From a checkpoint of a small image denoising model.
Model: 0.579M parameters, 32-pixel images, norm batchnorm, activation relu.
Data: 48750 training examples, 36.5 epochs.
Rows from block 5 of a small image denoising model, named by matrix and row number. Each number is 500 + 25 x the weight over its row's rms, rounded and kept within 0 to 999. All counts start at 0. Numbers have three digits each.
After each channel's rows are labels from the 100 images, of 14976, where the channel reaches its highest value: "strongest on" is what is common among them; "patch colour" is the nearest of a few named colours to the mean colour under the peak. Only what is clearly more common there than usual is listed. The data: photos of arthropod specimens (BIOSCAN-5M).
# conv: 3x3 conv (model.blocks.5.conv.weight, 80x80x3x3, each kernel summed), inputs 0-79

conv.38:483544484496475512485512501488532485509506516508523488507573499508474548493504472503530491468559458519529480486481475476472493492506527531519546493492489504513504494546491466499502458502484463532524531486469485492477464528515541545495528520
strongest on: order Hymenoptera
patch colour: black

conv.18:516521499499511459479483477464495487466481494503500539523495525476509564493490487524498534510476475470481478490576520474524451528530465470503486490503485474510490552492450513527482507502457503524479496513490481510501540510550522492502496516
strongest on: order Coleoptera
patch colour: black

conv.19:531493510560488446522488466459470481476535486518494478475530512487503515499506509480474528514489500502485487515515523501435464510535499474440498479506440498497506507506500537484514521509471507505558485530514475480501462512473488502497461476
strongest on: order Coleoptera
patch colour: black

conv.25:510519508481563462522483507518489529500510537489464497533513505500523448529507466459499477460485472511489530480515553483486424517505469487522511492497499511528486488503540496463483534490506524492451510447494494525525486514486483490484508492
strongest on: order Coleoptera
patch colour: black

conv.78:495498524529511490502511464502541450519505537509449516532521501505503522470527496487486476482513486451489491456542537489486496503517514483436485503489440509507499500478486474480510505530527492499516483525560474510479471503490542545504479534
strongest on: order Hymenoptera
patch colour: black

conv.5:504520467535502523476539517473490456540543483493488497531570474495491525464522520458516501495510489502472504497460514464489488484473525482494491558546552482550514496487510500515508505530501469479480502499499518530495472502546502488519487485
strongest on: order Hymenoptera
patch colour: black

conv.2:508529532501501508522504512510468444522500489465501498531512508486524477498494536504491497494489482518541514457439515505483452558411489488497486509520511474502504493505468508481559533493483524530499510489521463513523482494474525497492500469
strongest on: order Coleoptera
patch colour: black

conv.43:504519501531470533498502512485504438488444518490510503506486516522483492451471518526464480492475474471471498488497487508503461604519466495533498501562510503503511527481473499492505487478470512514501477478491493507546498510519495483487525508
strongest on: order Coleoptera
patch colour: black

conv.29:490512499502512488512553492505506491482473482524518502508504510507487520478506521486516498535469489497484525475526491481540534469476513547484503526475531503522462475530466503534501523494500515474436560518521547504490571473477499513491510446
strongest on: order Hymenoptera
patch colour: black