config.toml
model = "image denoising model"
dataset = "photos of arthropod specimens (BIOSCAN-5M)"
train_examples = 48750
image_size = 32
grayscale = true
crop_scale_min = 0.5
horizontal_flip = true
task = "denoising"
loss = "l1"
noise_std = 0.2
arch = "dncnn"
norm = "batchnorm"
activation = "relu"
depths = [10]
kernel_size = 3
stem = "single"
widths = [80]
init = "lecun_normal"
optimizer = "muon"
muon_scale = "match_rms_adamw"
lr = 0.0051
momentum = 0.85
nesterov = true
orthogonalizer = "polar_express"
adamw_lr_other_params = 0.001
grad_clip = 1.0
steps = 27800
batch_size = 64
epochs = 36.5
lr_schedule = "poly"
final_lr_fraction = 0
warmup_steps = 1390
weight_decay = 0.02
adamw_weight_decay_other_params = 0.01
Rows from block 4, named by matrix and row number. Each number is 128 + 24 x the weight over its row's rms, rounded and kept within 0 to 255. All counts start at 0. Numbers have three digits each. After the name is the row's rms in percent of the matrix's.
# conv: 3x3 conv (model.blocks.4.conv.weight, 80x80x3x3), inputs 72-79, a 3x3 kernel for each
conv.0 101:090128132129136122100111099144148127150118108143100079105106115100130175128163182128118123134105106127103122103125143111145126116149168143142097121160115107094122069125143092120108114154132094119122113131110095106113
conv.1 087:089128127255070129121123124146159145124135130122112106136151132149123125107114138138114127243127130126126130098116131105102126106137138121112116123131103117114124097134136105131135091101122103120141245116118106132138
conv.2 103:149131095132107088159149131143123094163159138138172154126099115137126124097143153155122117157149090112127113123125085119132098145119095142138169132139162136126157172149104159168126134154112139136135103133122115116098
conv.3 102:119221146129137125146121133124133085137140127135159145092145209128194179169164131140129124129120134123132131093099110113118132109129120135118124137127141124132132101092065082107095074093099116110125135103129142109098
conv.4 104:119120120136151151111123108146118119129124141106125162152131155102094109119115110103160126163136135150160159154105132133124124146140124096127120106130125133160142128110100157149123131175157146111109165122117175133118
conv.5 102:100126117129145128146145128146127116137124118125106098078108129077087108111148159098114146124114135138141157040087095106139136085094124146135138118149121139118113116141123079115108064092089139132133143162139056086105
conv.6 098:121117126102102103094131114103153131108134148146143139089137104117135097139138107090196130255097122083120119118128126130118120124131129125142121090126145141133140151157133133120143124101085106111129123140128135104105
conv.7 168:098101112119112119131126127122124147126126121123127118138137119130138138111125150116119140127118126121127130116117117106113111110106101136135128132136120139138126121121133128128125132121136117123119136132132132145138
conv.8 111:133163165112138146152153139115090083117118137113142129130121081139159127127168144158111105113156123118123120148146105086083097075100101110117143101110133126129130134139172127120151118133151082117110092103132114127158
conv.9 101:149104128115155116133112148120128130137167102144163117131108123155155162121144129136127148063186135115140124160122082142151099106095097086140121224135131138140130121148106154116109165140151135140106138141141142138101
conv.10 090:128084112111081118116125130126143140129129120113123106127136174123148169128109098103120114116173112148169142175142126122121135082119081113159151108175136162154139121124115111094090086103115118135155107153133088127132
conv.11 099:135106124114118121161149144104118135151150126181179160137084114190166112156157122098143116120135149149140140101129162078095148105111162153142110150153111152144141187146151180168159150172185114149147111128108111151119
conv.12 075:130158100136255083116117118124128100127158116129131139117122131132146123126148127091143140096255148134147135134128124118152130123132102144168108189109127126121120143132108116128096137155154136139138135189104117102126
conv.13 103:121136155111139144092114133119131140119118138105101146175080063164086107139093116120134135131134119132142141158163128151142115153144095122127127103130127111128123150131133152132130136106106131131135131134121174155137
conv.14 117:138114103134115131108087133151146089121143128129182144088130168068118158062133153110092117108146125128144135142135107154138112159132130123141144147128110156141083154164111125137115122130146102137174138133164157142140
conv.15 101:113109156097141137150142157129122129117126127116104119144134131141117134126116123154129116140122129126114118188148154128132135115102133126123134121110128128123159127109082150115102180153154134102101131119111138121124
conv.16 101:145120131138146121148125105115125132136138128135121131173156176136093086134108131146147126111137121132153148134114153159134169143112167120132126135128143101115125126103129127103112136093091141146145127124163103098127
conv.17 097:145183156129154149135144145161127135170147140151146126128150184106100155115151160126123119093105123113108119167163168103121150098126114128119114215179134114130138096144148117150148129142153085102109093104123095105106
conv.18 098:127119140130132166164108124138113148121114155131089097146096086139119079134125075101119127150113159106131152132142153136108143131125099136119114061132094086113102130128147138142150132128171129130132134163120107115101
conv.19 100:117131139170115141153126141105130143103127126101133143088111102107109126114122128112151137178143156152157161126138105120121111107120083094128129129094124132123111092136130082104138107096116150151147164141140113092115
conv.20 106:149136142120142110151139121131153153142135117109109049106155114151178101193154122119096104134127138136137130096113191073125190047096170178144128157133145139126131086112127072103126120104145110098091129127121096099122
conv.21 104:134143140131143139149139132160172130142118117150114147127153088136169113173131095113125121113113106120104085161137119132149120129113106139147130109121134087116128077146165077149140104152125104106132137137133145087086
conv.22 080:103152129119087159103169128129120126119129138141134133130125129117122128119124136116125122181139126122131126127121123132118143131135132166139138205144139195122123134133112129133116149129120103137144136134116114096133
conv.23 099:110132126122131173124119156168168182123126153097103133074137120137114065085078046137127123132114113115132156074112125120115130167145132150121133156142114135130114094101120113135110142151120172139105154116090165146095
conv.24 108:144132149208167146185168138114084138172113135168145120142119093089124087142126096120129134163143139100122142126103151151117118116135154162108099132131117112115138139113137141109154139163157106082088131101098107130107
conv.25 109:140127133137124121135116125126140129126136123128123105084130135149154121182174172127116113127129118122108118120117101090128134098107100107142141103128139111130152058140145043117121009085088145142133120125143112124158
conv.26 085:123125132119132125115126136148152130142186104128092038149100063108127152135128108133102110239102100187103116129127125122173156137137166151124128126111115133126103080125154117136110151196124130114086153130119146142133
conv.27 095:100110113124154141133104105145147158119129150093096109211124094140088111161111150148121119132092107141112113090102123122138134131138148176100136203123111142127143093090111091099112072097119133165131116141119114168190
conv.28 093:127137133140084121112100110128118084119113119103096114118139156108188192111172141171107108148124112139144135108131150142132156126130120161140129143141136111135122062124084061094094108107129129139131139121136141127106
conv.29 098:189137127124149137131147138138125122110123143097091113063104121094127150117143141154142124124132114105104109130138138147147113152112111103112124129129123132117142076060101123115112116129139139117135112149111122131140
conv.30 082:121111107126092126124107101090099113111115112122126103157090124142157125209156126131131123059098134122139156131128122128110131099119153119125137137148135127128151173121114109098109117109133127131160121075133132115084
conv.31 102:142117141119109149143112125117122143111123141100104117127115113092108116111154121129129139119123144125123138104137106111168145108135123130118118132109128102128136114124114100099120116129123124157181090109141111091107
conv.32 105:125119118148132130161134101103069116132114139184156159140173184133128141128123134140130144132155130126131129096093081113121116105097129119131100132136127116138146109112098123129124136110133137144136129114135110111135
conv.33 100:097121135116201111139123129144116123119116112140155142082076101109138118183182149109117120100115135113126128169164101144149100117120104130156167131127148128145161104111124102085119117096113096120126107108123106104121
conv.34 112:098132134101121118117127122105131122114109137117100127135095154143132148105086070112123139140126134135144142120125106133139119189176104102120123089108123107129121148116125161137110154090078185146120133136118153141137
conv.35 099:114126103133139101136130120088081114121106112128136146156145132148151121100106129140132126111162120135134131132138098168128123192159164142124096134093124134131138134182169111141172135120130132183165150175139171166134
conv.36 105:141138137158127148149133131147100110082125117114138112115107187080114241144183134139129126142151116119132129157155129191140144127107121125123121084128121124141133133137100166122102162128155084106143116096142082081126
conv.37 102:122096114137140156122125137143168098102141097091130121146145202163162198162166114079135122160108101123120115140140154121143138111104112122114145126141137128148147136149140136108137138143150144132114108113106091128145
conv.38 097:109121156135145129126141160140157151144172151153186178101096102152124119132095128087104114159125120130114110166127125151148111152128112148127116111142132110126112122144194109124138142164127152142129143137128118105099
conv.39 113:132160147117144129131137108160141125154155137146160106091078136093137182184187148134140130141113126131119124179174204102110133086096131109096101113115124135147148108115108095125139086120123102121115099138101151145123
conv.40 110:107123122099091121113098111113121108114115132091091125132163182154188151115039091097119129093125133111129133086095126102123153113131164153138123156135122118110122142112147145150149143129144150143135157131109157123091
conv.41 082:143141135094136143136116145105088127091072126105105100134148112132155152118145135169172147195175125122134117126129119099127115117111145113145126155123115116129121127147109143146150093095119115144124112159123126156153
conv.42 098:134162133088124113137141134129148135146175120086119101128096135110171147153185132127128114105213136135141118124138120132125137125142131140128102138144118130141131119151122106160142085110125088124123081117118101117125
conv.43 105:116122126127135115124142134093102125123134144196191170161093122114136169130145090123113127132113106109135135135096124130096119088056095137171165113141159114157146145124155146118139123116113171171120136154132127119106
conv.44 104:118111143131164128145118132141126134156119148172144122069143211072140197056114153126129122132128117140104111035100122112126144126150173134138159125144134145134165139103088121112111112113130126138132134181120095118153
conv.45 105:130136141161136117157126152114133146122141149130142154159119080129105107183153145106124134114137118141126129135151115122149123090100091127115115149115159139104156140122130145109113152117106139152127116131147076126111
conv.46 112:129131146130124140150141159131143115112143118088120105104121182184137193168096140108135126130128114090121097042107120092156118119144134132108118135138134136136102072088096124117113120112113094092091105122134119121126
conv.47 082:131122130113080150138098109128125125125134124130124132121133136137147145134116131118130122082133118255113119121119121141139129141119133130134134077154142095114138129138126140124123140123129130132125126093123173102147
conv.48 108:141133117131131126132134125129137138128140094119108081075132180095151195127154180123124122146133152139150113141095079153142109122112113108115145139138140119114135057094084029084049065102064069119122100120138098136159
conv.49 106:148134109131144118154141152130144132136153144112135125063082089100139164121166213141146149142155125130141141124136138108119121116111162139134108148125110123130137059121126075112120089110125113098089128129107116121104
conv.50 093:154157151132215151111214127140142102132124110132120103173126087138087077170130156123142125099121136129125132127120142156148135119163101120120137114151142101110134142123137172124124174159172160140134150199159148210155
conv.51 091:121136121115111097230113130163141116136148109095206136133132161151122156087088141123116122180097115248090123114100129133115135145137124111106119188106101147131113130133163121116165160099141109143152105129136154109132
conv.52 081:143133115131171129108110105120123131112131130123145134075094119091133138122128144128120118085107115115149134150157143121164140123124134126145138181142122160154128107132131107136137124132127106150120131107130116127137
conv.53 101:146110126144146143134140126136151172128138176099127149196115135127092135129141194131116149144141119135141132143149147131094109151121159122133100115133112132140166121124111083124129051100065107105091124117105182149127
conv.54 083:219080076169131114135111128134143152136142146135147135135104134123105102129115128255128136145094117122125121140100116129119119132122119103154155145159147131137123165128122148102106138117138165143103130121068112122131
conv.55 099:105109115125113115121121139155158148125132112122216186118107117131116094077080122169140143150166137186166142120130106169157143122105110130134121097111103109121107096120138109083106154105083108136153108129157094098119
conv.56 104:141132114127171120122150114102114146143134135174140135098155126159157058156094116101093124086148123132135117107101105068143136096143166152171156124130142129141141144129073150120095155115124123129125115124114082114100
conv.57 096:123198141136139168136109145150155145150136134144122087145133190113106155097108130122129115104078097111123116249125126143117111159103141113113142123110119133130120114102132111097109135114109164159141160133094179126117
conv.58 086:155124125077188133129166157140108138138111092133110092117126137145153155102126129143102126113128137145124137128112115151116146144136152139126123084104109124110128114113086105124115135117102123107130074140120119183106
conv.59 107:139136159150123130141126156079086096117105141062134115178154110147099154134149162108144113098138111148114114130118156128132132168157157143149145152163152142157141117152116098114133145099115169126117130149147117118121
conv.60 092:118141092086102096124121109109135141155110142132136111108108108173113104124118133104049121172102157117160173152133144123098107166122110157197116148149107142140094141160106150145174143156131134167136124127119148104127
conv.61 102:141102111114124133110124149172130132159159141112155137087113137108175159146159156126108132158147127146115124162135100161126113123094109149161148153184149164139138168145069104123108114084132130094132107089122082080080
conv.62 099:123138136138161146123103128146147123139133131147150161090101128055125124106171123152115101123102119108130131133156144172159132178122081137117141133109155120126139092032075115072110170127129095126117093126124093135139
conv.63 090:138117136126149122105135141082149137121153119121140130113139144100144123060110127090116117049094121144112125138117137162131114160120116173123145114155135121128155162127141152135161145127110117085116115111122094137124
conv.64 105:100142134111130130143141114173156159141156176112135161061063039142140100135090115098108118111081139122156171119126123119136131129122131131108084133159100109119124125135184136145129119110113163163143139134122148130134
conv.65 103:116131112138129124130112086149138134134120117164118092098101101112124099112086069135139134120131123135141130126129120160126117187169180113143117117131123108126109062094122092106144088098149132119119123104126128109115
conv.66 093:110122097124133114137112126145197187124136143146144104158118090100099077161205133134131143153128135184113135150159158126148118097115122127140119151181132099127123141076132131130139139128130122136122124137107119107096
conv.67 095:126146116089139125148145112154161125129132131116123138135073095159133155100114154123143119149109127143116134141139117128150135126158124152126106145145139119136131162135153132170172123149115165140136108107107131139127
conv.68 098:142142123172141171146142157151122143120144171135169176187145138121074107129107123103136121094155120098127112103111116143146151137123149137119123126127134124126140134118078158120087117114083193168190166127148174091143
conv.69 093:119123115112093146140136134125157143110145107102109095155125090151143109161124163097131123116143136125167132070107130095120161117132180130117120135131152121137143135116140129106121133120118151136135124098119142129107
conv.70 103:136129116143126140109115109112110132107131123098116116126141097129144117138138105132141146136144123130121127102132120105112119069111130113099108123141127147140169112154127123131133115118123135101115162125110165123126
conv.71 089:127142136180131113133133143118121133123143111122080114158157130128092142093104149094125125152136113133103099105110117155142162157136154161212166148129160123118146132094099145106131142122125130114104151155140132130149
conv.72 105:116117122109124138131133142090113131127155118101095079112089113147158146137135102142135123126142107121075095152115114130084100168116102124152138124148130138142131143108113121098058160139091151140133106118123131150141
conv.73 073:121101138126130130131123123149141128119161123121142142124134122105130106123131128103149140255161125100160121133112131124159120135125106075127122107157129106126123130131112136150093140145127138103120130125103126130142
conv.74 107:096121120142129133127145166120132165133120144077105104144125160147135162157147125131142108152095126111138128123115139111123113120105119118106168127127133145127122129124148107127130122128133119143156089117142097123134
conv.75 108:133126128115108130131122117148113156154143133135157167140101113128142098092166167117147102160096120110136123087073074109117098099098091149136172152152151126142132131093099099123111141117100118150156083128129099126137
conv.76 100:156128146147108124137126136144094121122125138109129142083157143096129111120130113125124132129118130126146136144143175113148136115125103151130156112135170134138131102179134102176146070121118106110118135133140124141125
conv.77 072:101132129148155162119131122126135141136136132128128128127129132126128123144123131125112119110091129132120126127136148128120121124124132127069121235128127153128137129130151123129139126123122119113125145137120111119135
conv.78 106:128139140109126135081112103109111113118123096137136110162165194128125146123086100104121117112138129144136155139138136143149160119127124103116134107136123122100104098121121137140128117114118116130138125142119177198135
conv.79 104:113102117159135124138117125169133118144134135119092135129145192120138150130127101148146144122125126136147152208144113160119089206177131122120128100085119107110106123099102126122104142114118122133169121120138104100123