Rows from block 6, named by matrix and row number. Each number is 50 + 12 x the weight over the matrix's rms, rounded and kept within 0 to 99. All counts start at 0.
# conv: 3x3 conv (model.blocks.6.conv.weight, 80x80x3x3), inputs 0-9, a 3x3 kernel for each
conv.6:49 47 38 52 58 43 55 53 52 48 48 49 47 41 60 37 37 40 53 44 45 51 58 43 36 49 67 46 46 41 39 36 39 34 41 48 61 58 46 55 45 49 58 48 49 36 44 61 35 48 36 56 42 46 57 49 61 56 44 53 64 40 46 47 46 42 50 49 42 43 38 32 54 48 47 39 51 49 47 55 60 38 33 31 33 35 25 35 26 22
conv.7:47 62 54 33 53 58 28 41 29 50 68 51 55 51 59 50 55 57 47 59 49 60 52 60 48 46 64 64 60 52 51 77 63 50 53 55 74 62 57 61 52 60 41 50 70 31 45 60 26 43 67 28 32 53 24 55 54 26 25 56 50 29 31 48 59 43 37 54 57 24 50 45 46 57 40 47 51 54 61 57 54 54 42 33 57 53 48 52 53 58
conv.8:70 71 65 56 50 31 63 54 34 44 54 55 29 40 51 48 47 56 28 55 56 41 52 51 54 51 50 47 39 37 43 45 49 42 47 45 50 45 46 48 42 49 48 42 47 33 50 47 46 53 46 55 54 47 78 62 44 63 56 34 37 27 22 52 41 50 32 49 47 31 41 47 43 45 49 52 39 35 32 24 29 50 54 56 39 39 51 49 47 57
conv.9:75 59 33 55 66 42 51 61 53 35 50 38 10 47 50 35 45 49 51 48 46 29 45 45 54 57 58 58 52 42 50 54 60 37 37 49 50 49 54 47 41 48 59 40 53 51 49 57 47 48 61 40 44 48 66 47 46 60 31 30 41 37 44 69 67 55 58 48 50 32 56 57 44 44 43 52 54 52 42 55 54 68 51 57 76 54 54 52 50 37
conv.10:58 57 48 53 39 41 44 30 46 64 62 49 53 45 73 31 50 58 50 64 46 43 59 39 43 64 60 41 49 38 35 42 38 39 35 49 61 56 52 55 39 47 61 41 51 52 54 60 59 83 64 71 43 76 49 58 68 37 56 70 45 52 67 51 58 59 64 57 57 72 46 39 47 52 66 49 61 59 38 68 80 58 57 44 37 42 30 33 30 26
conv.11:40 50 58 59 63 66 66 81 64 24 99 56 42 62 58 75 42 72 43 61 35 50 45 47 49 61 48 66 68 54 67 64 48 49 58 54 45 45 42 48 52 43 47 39 61 39 52 46 47 57 51 52 65 52 59 39 49 39 48 61 37 22 43 43 44 49 63 77 51 42 50 54 40 55 52 47 72 64 38 56 74 54 49 63 35 41 53 20 05 45
conv.12:47 55 50 58 68 63 60 60 59 40 33 47 53 39 43 37 49 43 51 42 52 66 59 50 66 51 33 62 56 54 62 72 54 45 49 40 50 69 64 47 60 57 42 38 44 57 40 43 62 66 45 43 52 42 37 47 71 35 35 57 38 43 63 66 59 49 51 45 56 59 47 66 59 46 43 59 61 53 62 45 42 35 36 39 31 40 33 25 14 22
conv.13:24 35 26 43 48 48 45 56 61 40 53 61 56 53 66 42 42 56 56 47 34 55 53 45 64 51 63 54 58 51 57 54 44 54 53 43 54 56 43 55 49 42 52 45 45 63 58 60 48 46 50 51 38 49 52 39 44 64 36 45 79 42 53 80 63 51 59 52 51 50 40 30 48 46 54 49 53 43 56 67 40 43 41 50 45 35 46 49 36 42
conv.14:49 49 59 35 17 21 69 61 47 48 56 45 50 72 53 55 53 42 48 49 55 59 52 53 82 75 77 65 70 58 52 47 40 62 68 70 51 64 69 59 56 75 63 56 74 21 45 44 33 50 40 43 51 43 52 49 28 31 51 44 18 52 65 53 28 31 41 52 67 50 40 44 45 40 52 48 51 36 61 80 53 58 62 61 61 55 66 53 46 48
conv.15:50 60 61 47 69 77 39 55 58 39 37 51 36 52 55 67 60 70 60 74 42 62 69 46 43 53 43 64 61 43 77 99 68 48 58 48 41 67 57 51 84 63 45 61 44 50 46 40 59 61 50 48 49 62 22 38 48 29 37 46 32 24 35 67 59 58 65 53 60 54 37 52 49 66 54 46 56 58 56 32 41 62 54 53 83 75 65 62 53 43
conv.16:83 70 45 55 51 46 62 54 63 51 55 60 44 58 39 36 52 40 59 59 37 58 50 45 60 51 52 39 51 40 42 47 60 52 52 58 47 60 48 46 46 57 46 42 63 37 40 56 31 39 52 40 41 52 47 25 39 45 17 45 54 31 55 54 56 44 59 62 58 73 76 47 50 55 54 61 66 47 62 59 37 60 49 52 47 48 58 30 48 54
conv.17:60 54 57 57 36 40 57 54 45 51 34 72 53 39 42 53 64 48 55 50 59 55 43 68 54 46 55 43 40 43 31 39 49 26 38 44 65 95 76 49 81 84 16 50 63 39 42 47 46 41 33 45 39 26 37 55 55 38 37 49 52 54 52 33 33 45 54 45 49 60 46 26 53 62 58 36 36 41 53 47 37 48 73 58 42 62 69 57 55 71
conv.18:41 47 39 44 51 46 39 41 38 53 39 32 40 56 35 46 30 45 38 64 47 51 52 51 48 47 56 46 47 51 43 47 47 46 50 42 53 55 53 56 54 45 57 53 45 53 64 54 54 67 56 38 56 50 48 47 52 51 52 49 41 41 41 54 47 40 43 62 42 37 77 51 58 48 56 53 50 50 54 77 47 49 39 31 45 34 29 54 52 48
conv.19:45 64 73 51 50 63 52 55 50 48 48 44 50 41 63 47 62 66 46 52 53 42 77 68 45 47 53 46 33 42 38 29 24 44 48 48 39 39 49 38 44 50 45 45 50 44 43 49 46 60 45 65 45 37 46 69 69 42 53 58 48 32 26 78 55 37 86 50 42 82 54 48 57 41 33 62 49 41 43 50 55 41 42 43 37 35 43 46 40 55
conv.20:34 68 54 43 68 60 48 49 49 61 58 62 69 60 57 57 44 55 43 39 32 45 93 36 45 36 41 55 47 49 47 32 42 53 53 54 57 65 62 51 59 54 58 53 58 59 66 59 51 54 30 65 57 40 60 52 53 53 45 43 30 59 44 56 62 47 59 68 46 48 70 39 48 59 47 28 70 35 25 65 42 56 45 62 53 48 50 49 39 46
conv.21:72 66 63 48 56 59 70 46 53 61 93 81 60 92 79 18 52 64 59 56 49 69 53 79 58 62 49 54 34 38 64 47 47 66 51 51 60 58 40 57 63 42 49 58 64 65 60 51 64 39 63 54 41 52 29 57 63 32 35 61 53 15 44 64 69 44 69 99 59 53 56 40 39 44 37 46 45 50 72 86 58 57 62 53 44 48 43 39 37 48
conv.22:52 57 73 55 49 58 52 62 53 52 33 50 49 36 41 32 44 41 48 40 44 51 63 57 54 66 58 42 43 38 43 49 42 44 49 52 49 47 44 46 53 50 35 47 46 63 62 58 46 53 41 56 44 67 40 58 72 44 49 52 49 41 28 60 54 38 60 40 47 53 38 37 52 51 47 49 52 45 68 73 43 41 34 37 41 44 49 44 46 46
conv.23:53 34 30 59 47 39 59 60 48 41 38 49 48 57 61 44 46 58 59 45 48 64 68 50 63 48 53 45 51 52 43 53 53 52 50 39 47 43 43 46 38 47 59 48 55 64 56 50 50 52 54 60 59 65 21 37 51 40 38 36 63 56 40 62 57 55 40 48 47 46 40 37 39 37 53 48 55 45 55 44 63 52 49 46 48 45 43 57 49 48
conv.24:41 43 54 50 30 63 57 48 58 40 47 33 45 73 33 46 54 63 29 40 42 42 40 32 47 51 43 47 69 59 49 54 50 44 50 34 69 65 48 58 49 55 56 39 58 58 55 56 40 56 54 42 57 46 52 52 55 58 55 35 54 34 17 54 53 64 51 46 33 45 43 34 64 59 62 56 36 39 61 44 42 56 64 69 64 60 66 62 45 51
conv.25:69 49 58 55 53 55 34 38 42 62 49 51 32 47 42 37 30 36 47 64 54 41 55 47 46 50 24 42 32 49 50 42 54 55 50 48 45 41 58 56 56 54 51 55 50 59 70 56 53 55 57 54 76 66 45 56 43 48 59 56 63 63 58 51 32 36 43 39 41 37 36 50 40 39 55 59 48 48 45 54 41 35 29 39 41 37 57 42 52 66
conv.26:42 65 67 65 61 52 59 62 52 58 43 55 61 44 35 38 42 37 65 56 48 60 60 49 61 71 74 55 67 53 56 56 50 58 58 59 31 36 42 35 42 40 25 33 41 42 52 55 47 46 63 37 45 55 25 33 74 37 47 72 44 53 61 60 40 65 49 51 61 64 52 62 38 46 47 42 39 54 44 53 60 61 55 60 58 52 44 48 50 48
conv.27:65 64 50 59 50 53 55 48 54 59 53 52 52 55 53 46 54 64 44 50 47 47 44 45 50 49 50 40 39 63 50 33 52 51 54 49 96 93 79 83 53 78 65 89 87 37 35 43 37 23 33 38 28 25 37 41 37 37 44 46 46 40 45 37 44 51 41 40 48 46 44 52 58 63 58 43 45 51 39 43 40 36 52 57 36 44 51 43 45 44
conv.28:51 52 50 56 43 51 50 51 51 52 56 50 48 46 50 54 55 53 51 53 53 50 49 47 52 51 49 49 50 55 51 51 48 51 49 51 51 50 50 52 50 47 49 52 47 49 40 35 45 46 83 44 54 46 49 48 51 50 50 51 50 48 51 47 48 51 50 53 53 48 47 50 52 52 53 53 48 54 51 51 52 51 49 47 45 47 44 50 50 46
conv.29:32 50 26 47 60 42 45 61 35 51 52 51 55 39 43 63 42 40 63 57 52 58 43 66 52 47 77 59 60 57 41 52 56 36 45 52 54 28 51 52 38 46 51 46 38 55 62 57 56 55 55 50 69 67 49 50 24 76 69 38 73 70 47 34 43 44 29 48 48 30 37 53 48 40 57 48 47 50 61 31 38 52 41 54 57 53 49 53 45 44
conv.30:46 46 53 45 56 53 45 57 72 40 43 32 42 44 41 54 41 43 48 44 48 33 28 53 41 49 43 45 51 58 38 42 52 38 43 45 48 39 44 43 40 40 59 47 41 59 49 60 68 50 89 71 68 51 67 60 36 52 45 39 47 29 38 46 47 43 38 41 44 38 44 51 47 43 42 50 34 38 49 52 30 46 37 47 37 34 49 50 40 52
conv.31:48 47 85 43 59 82 53 61 56 46 49 56 47 57 63 60 49 48 51 49 63 58 54 60 51 51 64 67 55 47 52 51 50 50 55 58 54 51 44 51 54 48 51 54 48 68 52 42 80 70 45 78 68 57 32 65 59 36 51 44 41 44 46 50 36 31 48 33 38 33 45 60 40 46 39 52 48 55 60 47 46 57 47 45 60 53 48 59 55 45
conv.32:45 49 41 56 45 51 88 62 60 75 47 48 70 56 46 42 50 47 72 60 59 64 64 59 73 63 57 52 43 37 37 56 43 30 45 43 54 52 59 56 62 70 52 54 68 39 33 44 60 45 39 77 56 43 48 35 49 45 52 58 37 59 66 56 48 43 58 47 40 55 58 50 60 58 51 48 52 55 33 24 31 44 52 49 41 55 43 57 66 54
conv.33:65 47 14 53 55 33 43 61 81 55 50 46 49 45 39 58 43 46 53 57 63 51 51 44 47 44 39 41 42 45 38 40 42 30 38 53 52 41 39 57 50 47 58 52 46 43 43 49 46 49 47 42 45 55 46 42 44 46 56 65 43 49 63 47 48 38 44 56 48 42 56 73 52 47 36 55 41 40 54 59 33 47 44 47 48 54 54 47 55 54
conv.34:67 39 28 53 46 38 58 51 42 59 54 58 51 55 56 43 48 64 46 49 51 45 52 53 30 48 48 45 45 45 31 32 34 48 47 36 50 55 61 42 49 54 44 46 57 56 55 66 65 79 57 74 71 61 53 52 47 54 49 43 44 39 44 63 53 49 71 55 41 56 58 49 42 53 41 31 50 42 48 47 54 41 38 40 41 40 43 44 42 51
conv.35:34 56 67 40 54 58 51 48 48 39 32 41 54 43 48 52 44 63 46 64 69 51 66 55 53 52 53 45 35 46 33 36 37 35 45 43 54 45 53 47 48 50 42 43 47 54 51 45 51 65 60 62 62 56 48 36 26 68 47 39 52 56 51 49 50 54 44 52 68 41 48 60 41 54 53 59 36 49 56 52 41 46 41 44 41 36 40 43 40 45
conv.36:61 50 56 53 50 61 46 58 63 60 56 53 54 60 28 61 61 68 35 43 44 33 59 47 37 48 49 69 49 41 59 49 50 55 50 43 56 58 49 55 44 40 49 40 42 29 44 46 34 64 49 46 61 63 41 36 41 34 33 45 48 26 47 58 56 45 45 48 53 43 47 62 52 51 55 48 39 55 48 49 40 27 49 41 48 54 54 48 39 56
conv.37:54 45 25 42 50 42 39 35 57 43 55 50 46 67 62 52 50 45 60 50 48 52 58 24 44 45 40 45 59 41 48 37 41 46 46 52 50 56 55 58 65 49 49 57 41 55 53 69 37 35 45 54 43 56 53 49 52 50 70 61 52 67 67 42 38 53 38 75 50 46 49 44 43 41 41 46 46 43 43 14 36 63 47 64 78 62 65 70 65 60
conv.38:42 62 50 65 68 54 71 67 64 56 53 60 43 40 41 71 48 49 51 55 49 57 45 52 58 57 46 53 46 47 56 54 40 50 43 43 39 47 46 49 59 54 51 61 55 31 42 45 27 47 56 37 55 64 20 53 58 19 42 70 17 26 61 40 33 36 36 33 37 45 38 42 49 57 51 47 48 50 52 44 50 48 43 39 47 51 44 47 48 41
conv.39:78 59 63 81 72 78 55 47 55 35 59 53 73 43 40 60 46 33 45 49 66 63 44 36 48 51 48 55 64 58 47 69 73 60 61 59 52 40 41 47 48 48 48 55 54 54 48 51 31 41 52 35 35 45 63 43 48 40 40 47 34 41 67 30 36 51 38 47 62 63 47 70 47 43 55 44 33 42 33 52 40 62 54 52 56 45 45 53 37 49
conv.40:21 29 00 29 48 44 25 44 46 60 47 43 60 39 42 43 32 44 64 54 46 56 58 42 65 44 48 56 48 37 40 46 36 33 44 42 44 55 54 48 50 58 48 48 49 55 54 65 63 55 53 48 51 66 54 54 41 47 66 37 50 64 40 57 46 45 45 36 45 47 42 42 54 49 49 48 49 57 53 44 43 54 50 43 55 49 44 45 42 38
conv.41:46 49 47 53 65 60 50 50 46 38 32 50 56 24 40 58 49 43 46 49 51 50 52 46 52 57 60 47 47 57 56 53 65 51 53 55 43 46 50 57 46 58 51 42 53 49 52 53 48 42 51 38 50 45 55 48 44 54 47 46 42 49 47 50 51 46 44 48 51 67 43 46 47 44 52 50 58 57 57 37 45 49 45 27 44 27 38 34 16 45
conv.42:46 19 11 54 44 42 65 61 69 57 46 44 41 46 52 34 50 45 23 40 58 39 52 57 71 61 52 61 57 56 46 39 43 55 51 48 58 53 52 50 49 52 45 44 48 27 52 50 31 45 43 30 34 43 76 60 35 67 54 43 55 47 55 45 60 49 41 53 54 37 52 60 63 59 43 53 48 47 55 46 56 44 41 42 43 43 39 40 42 43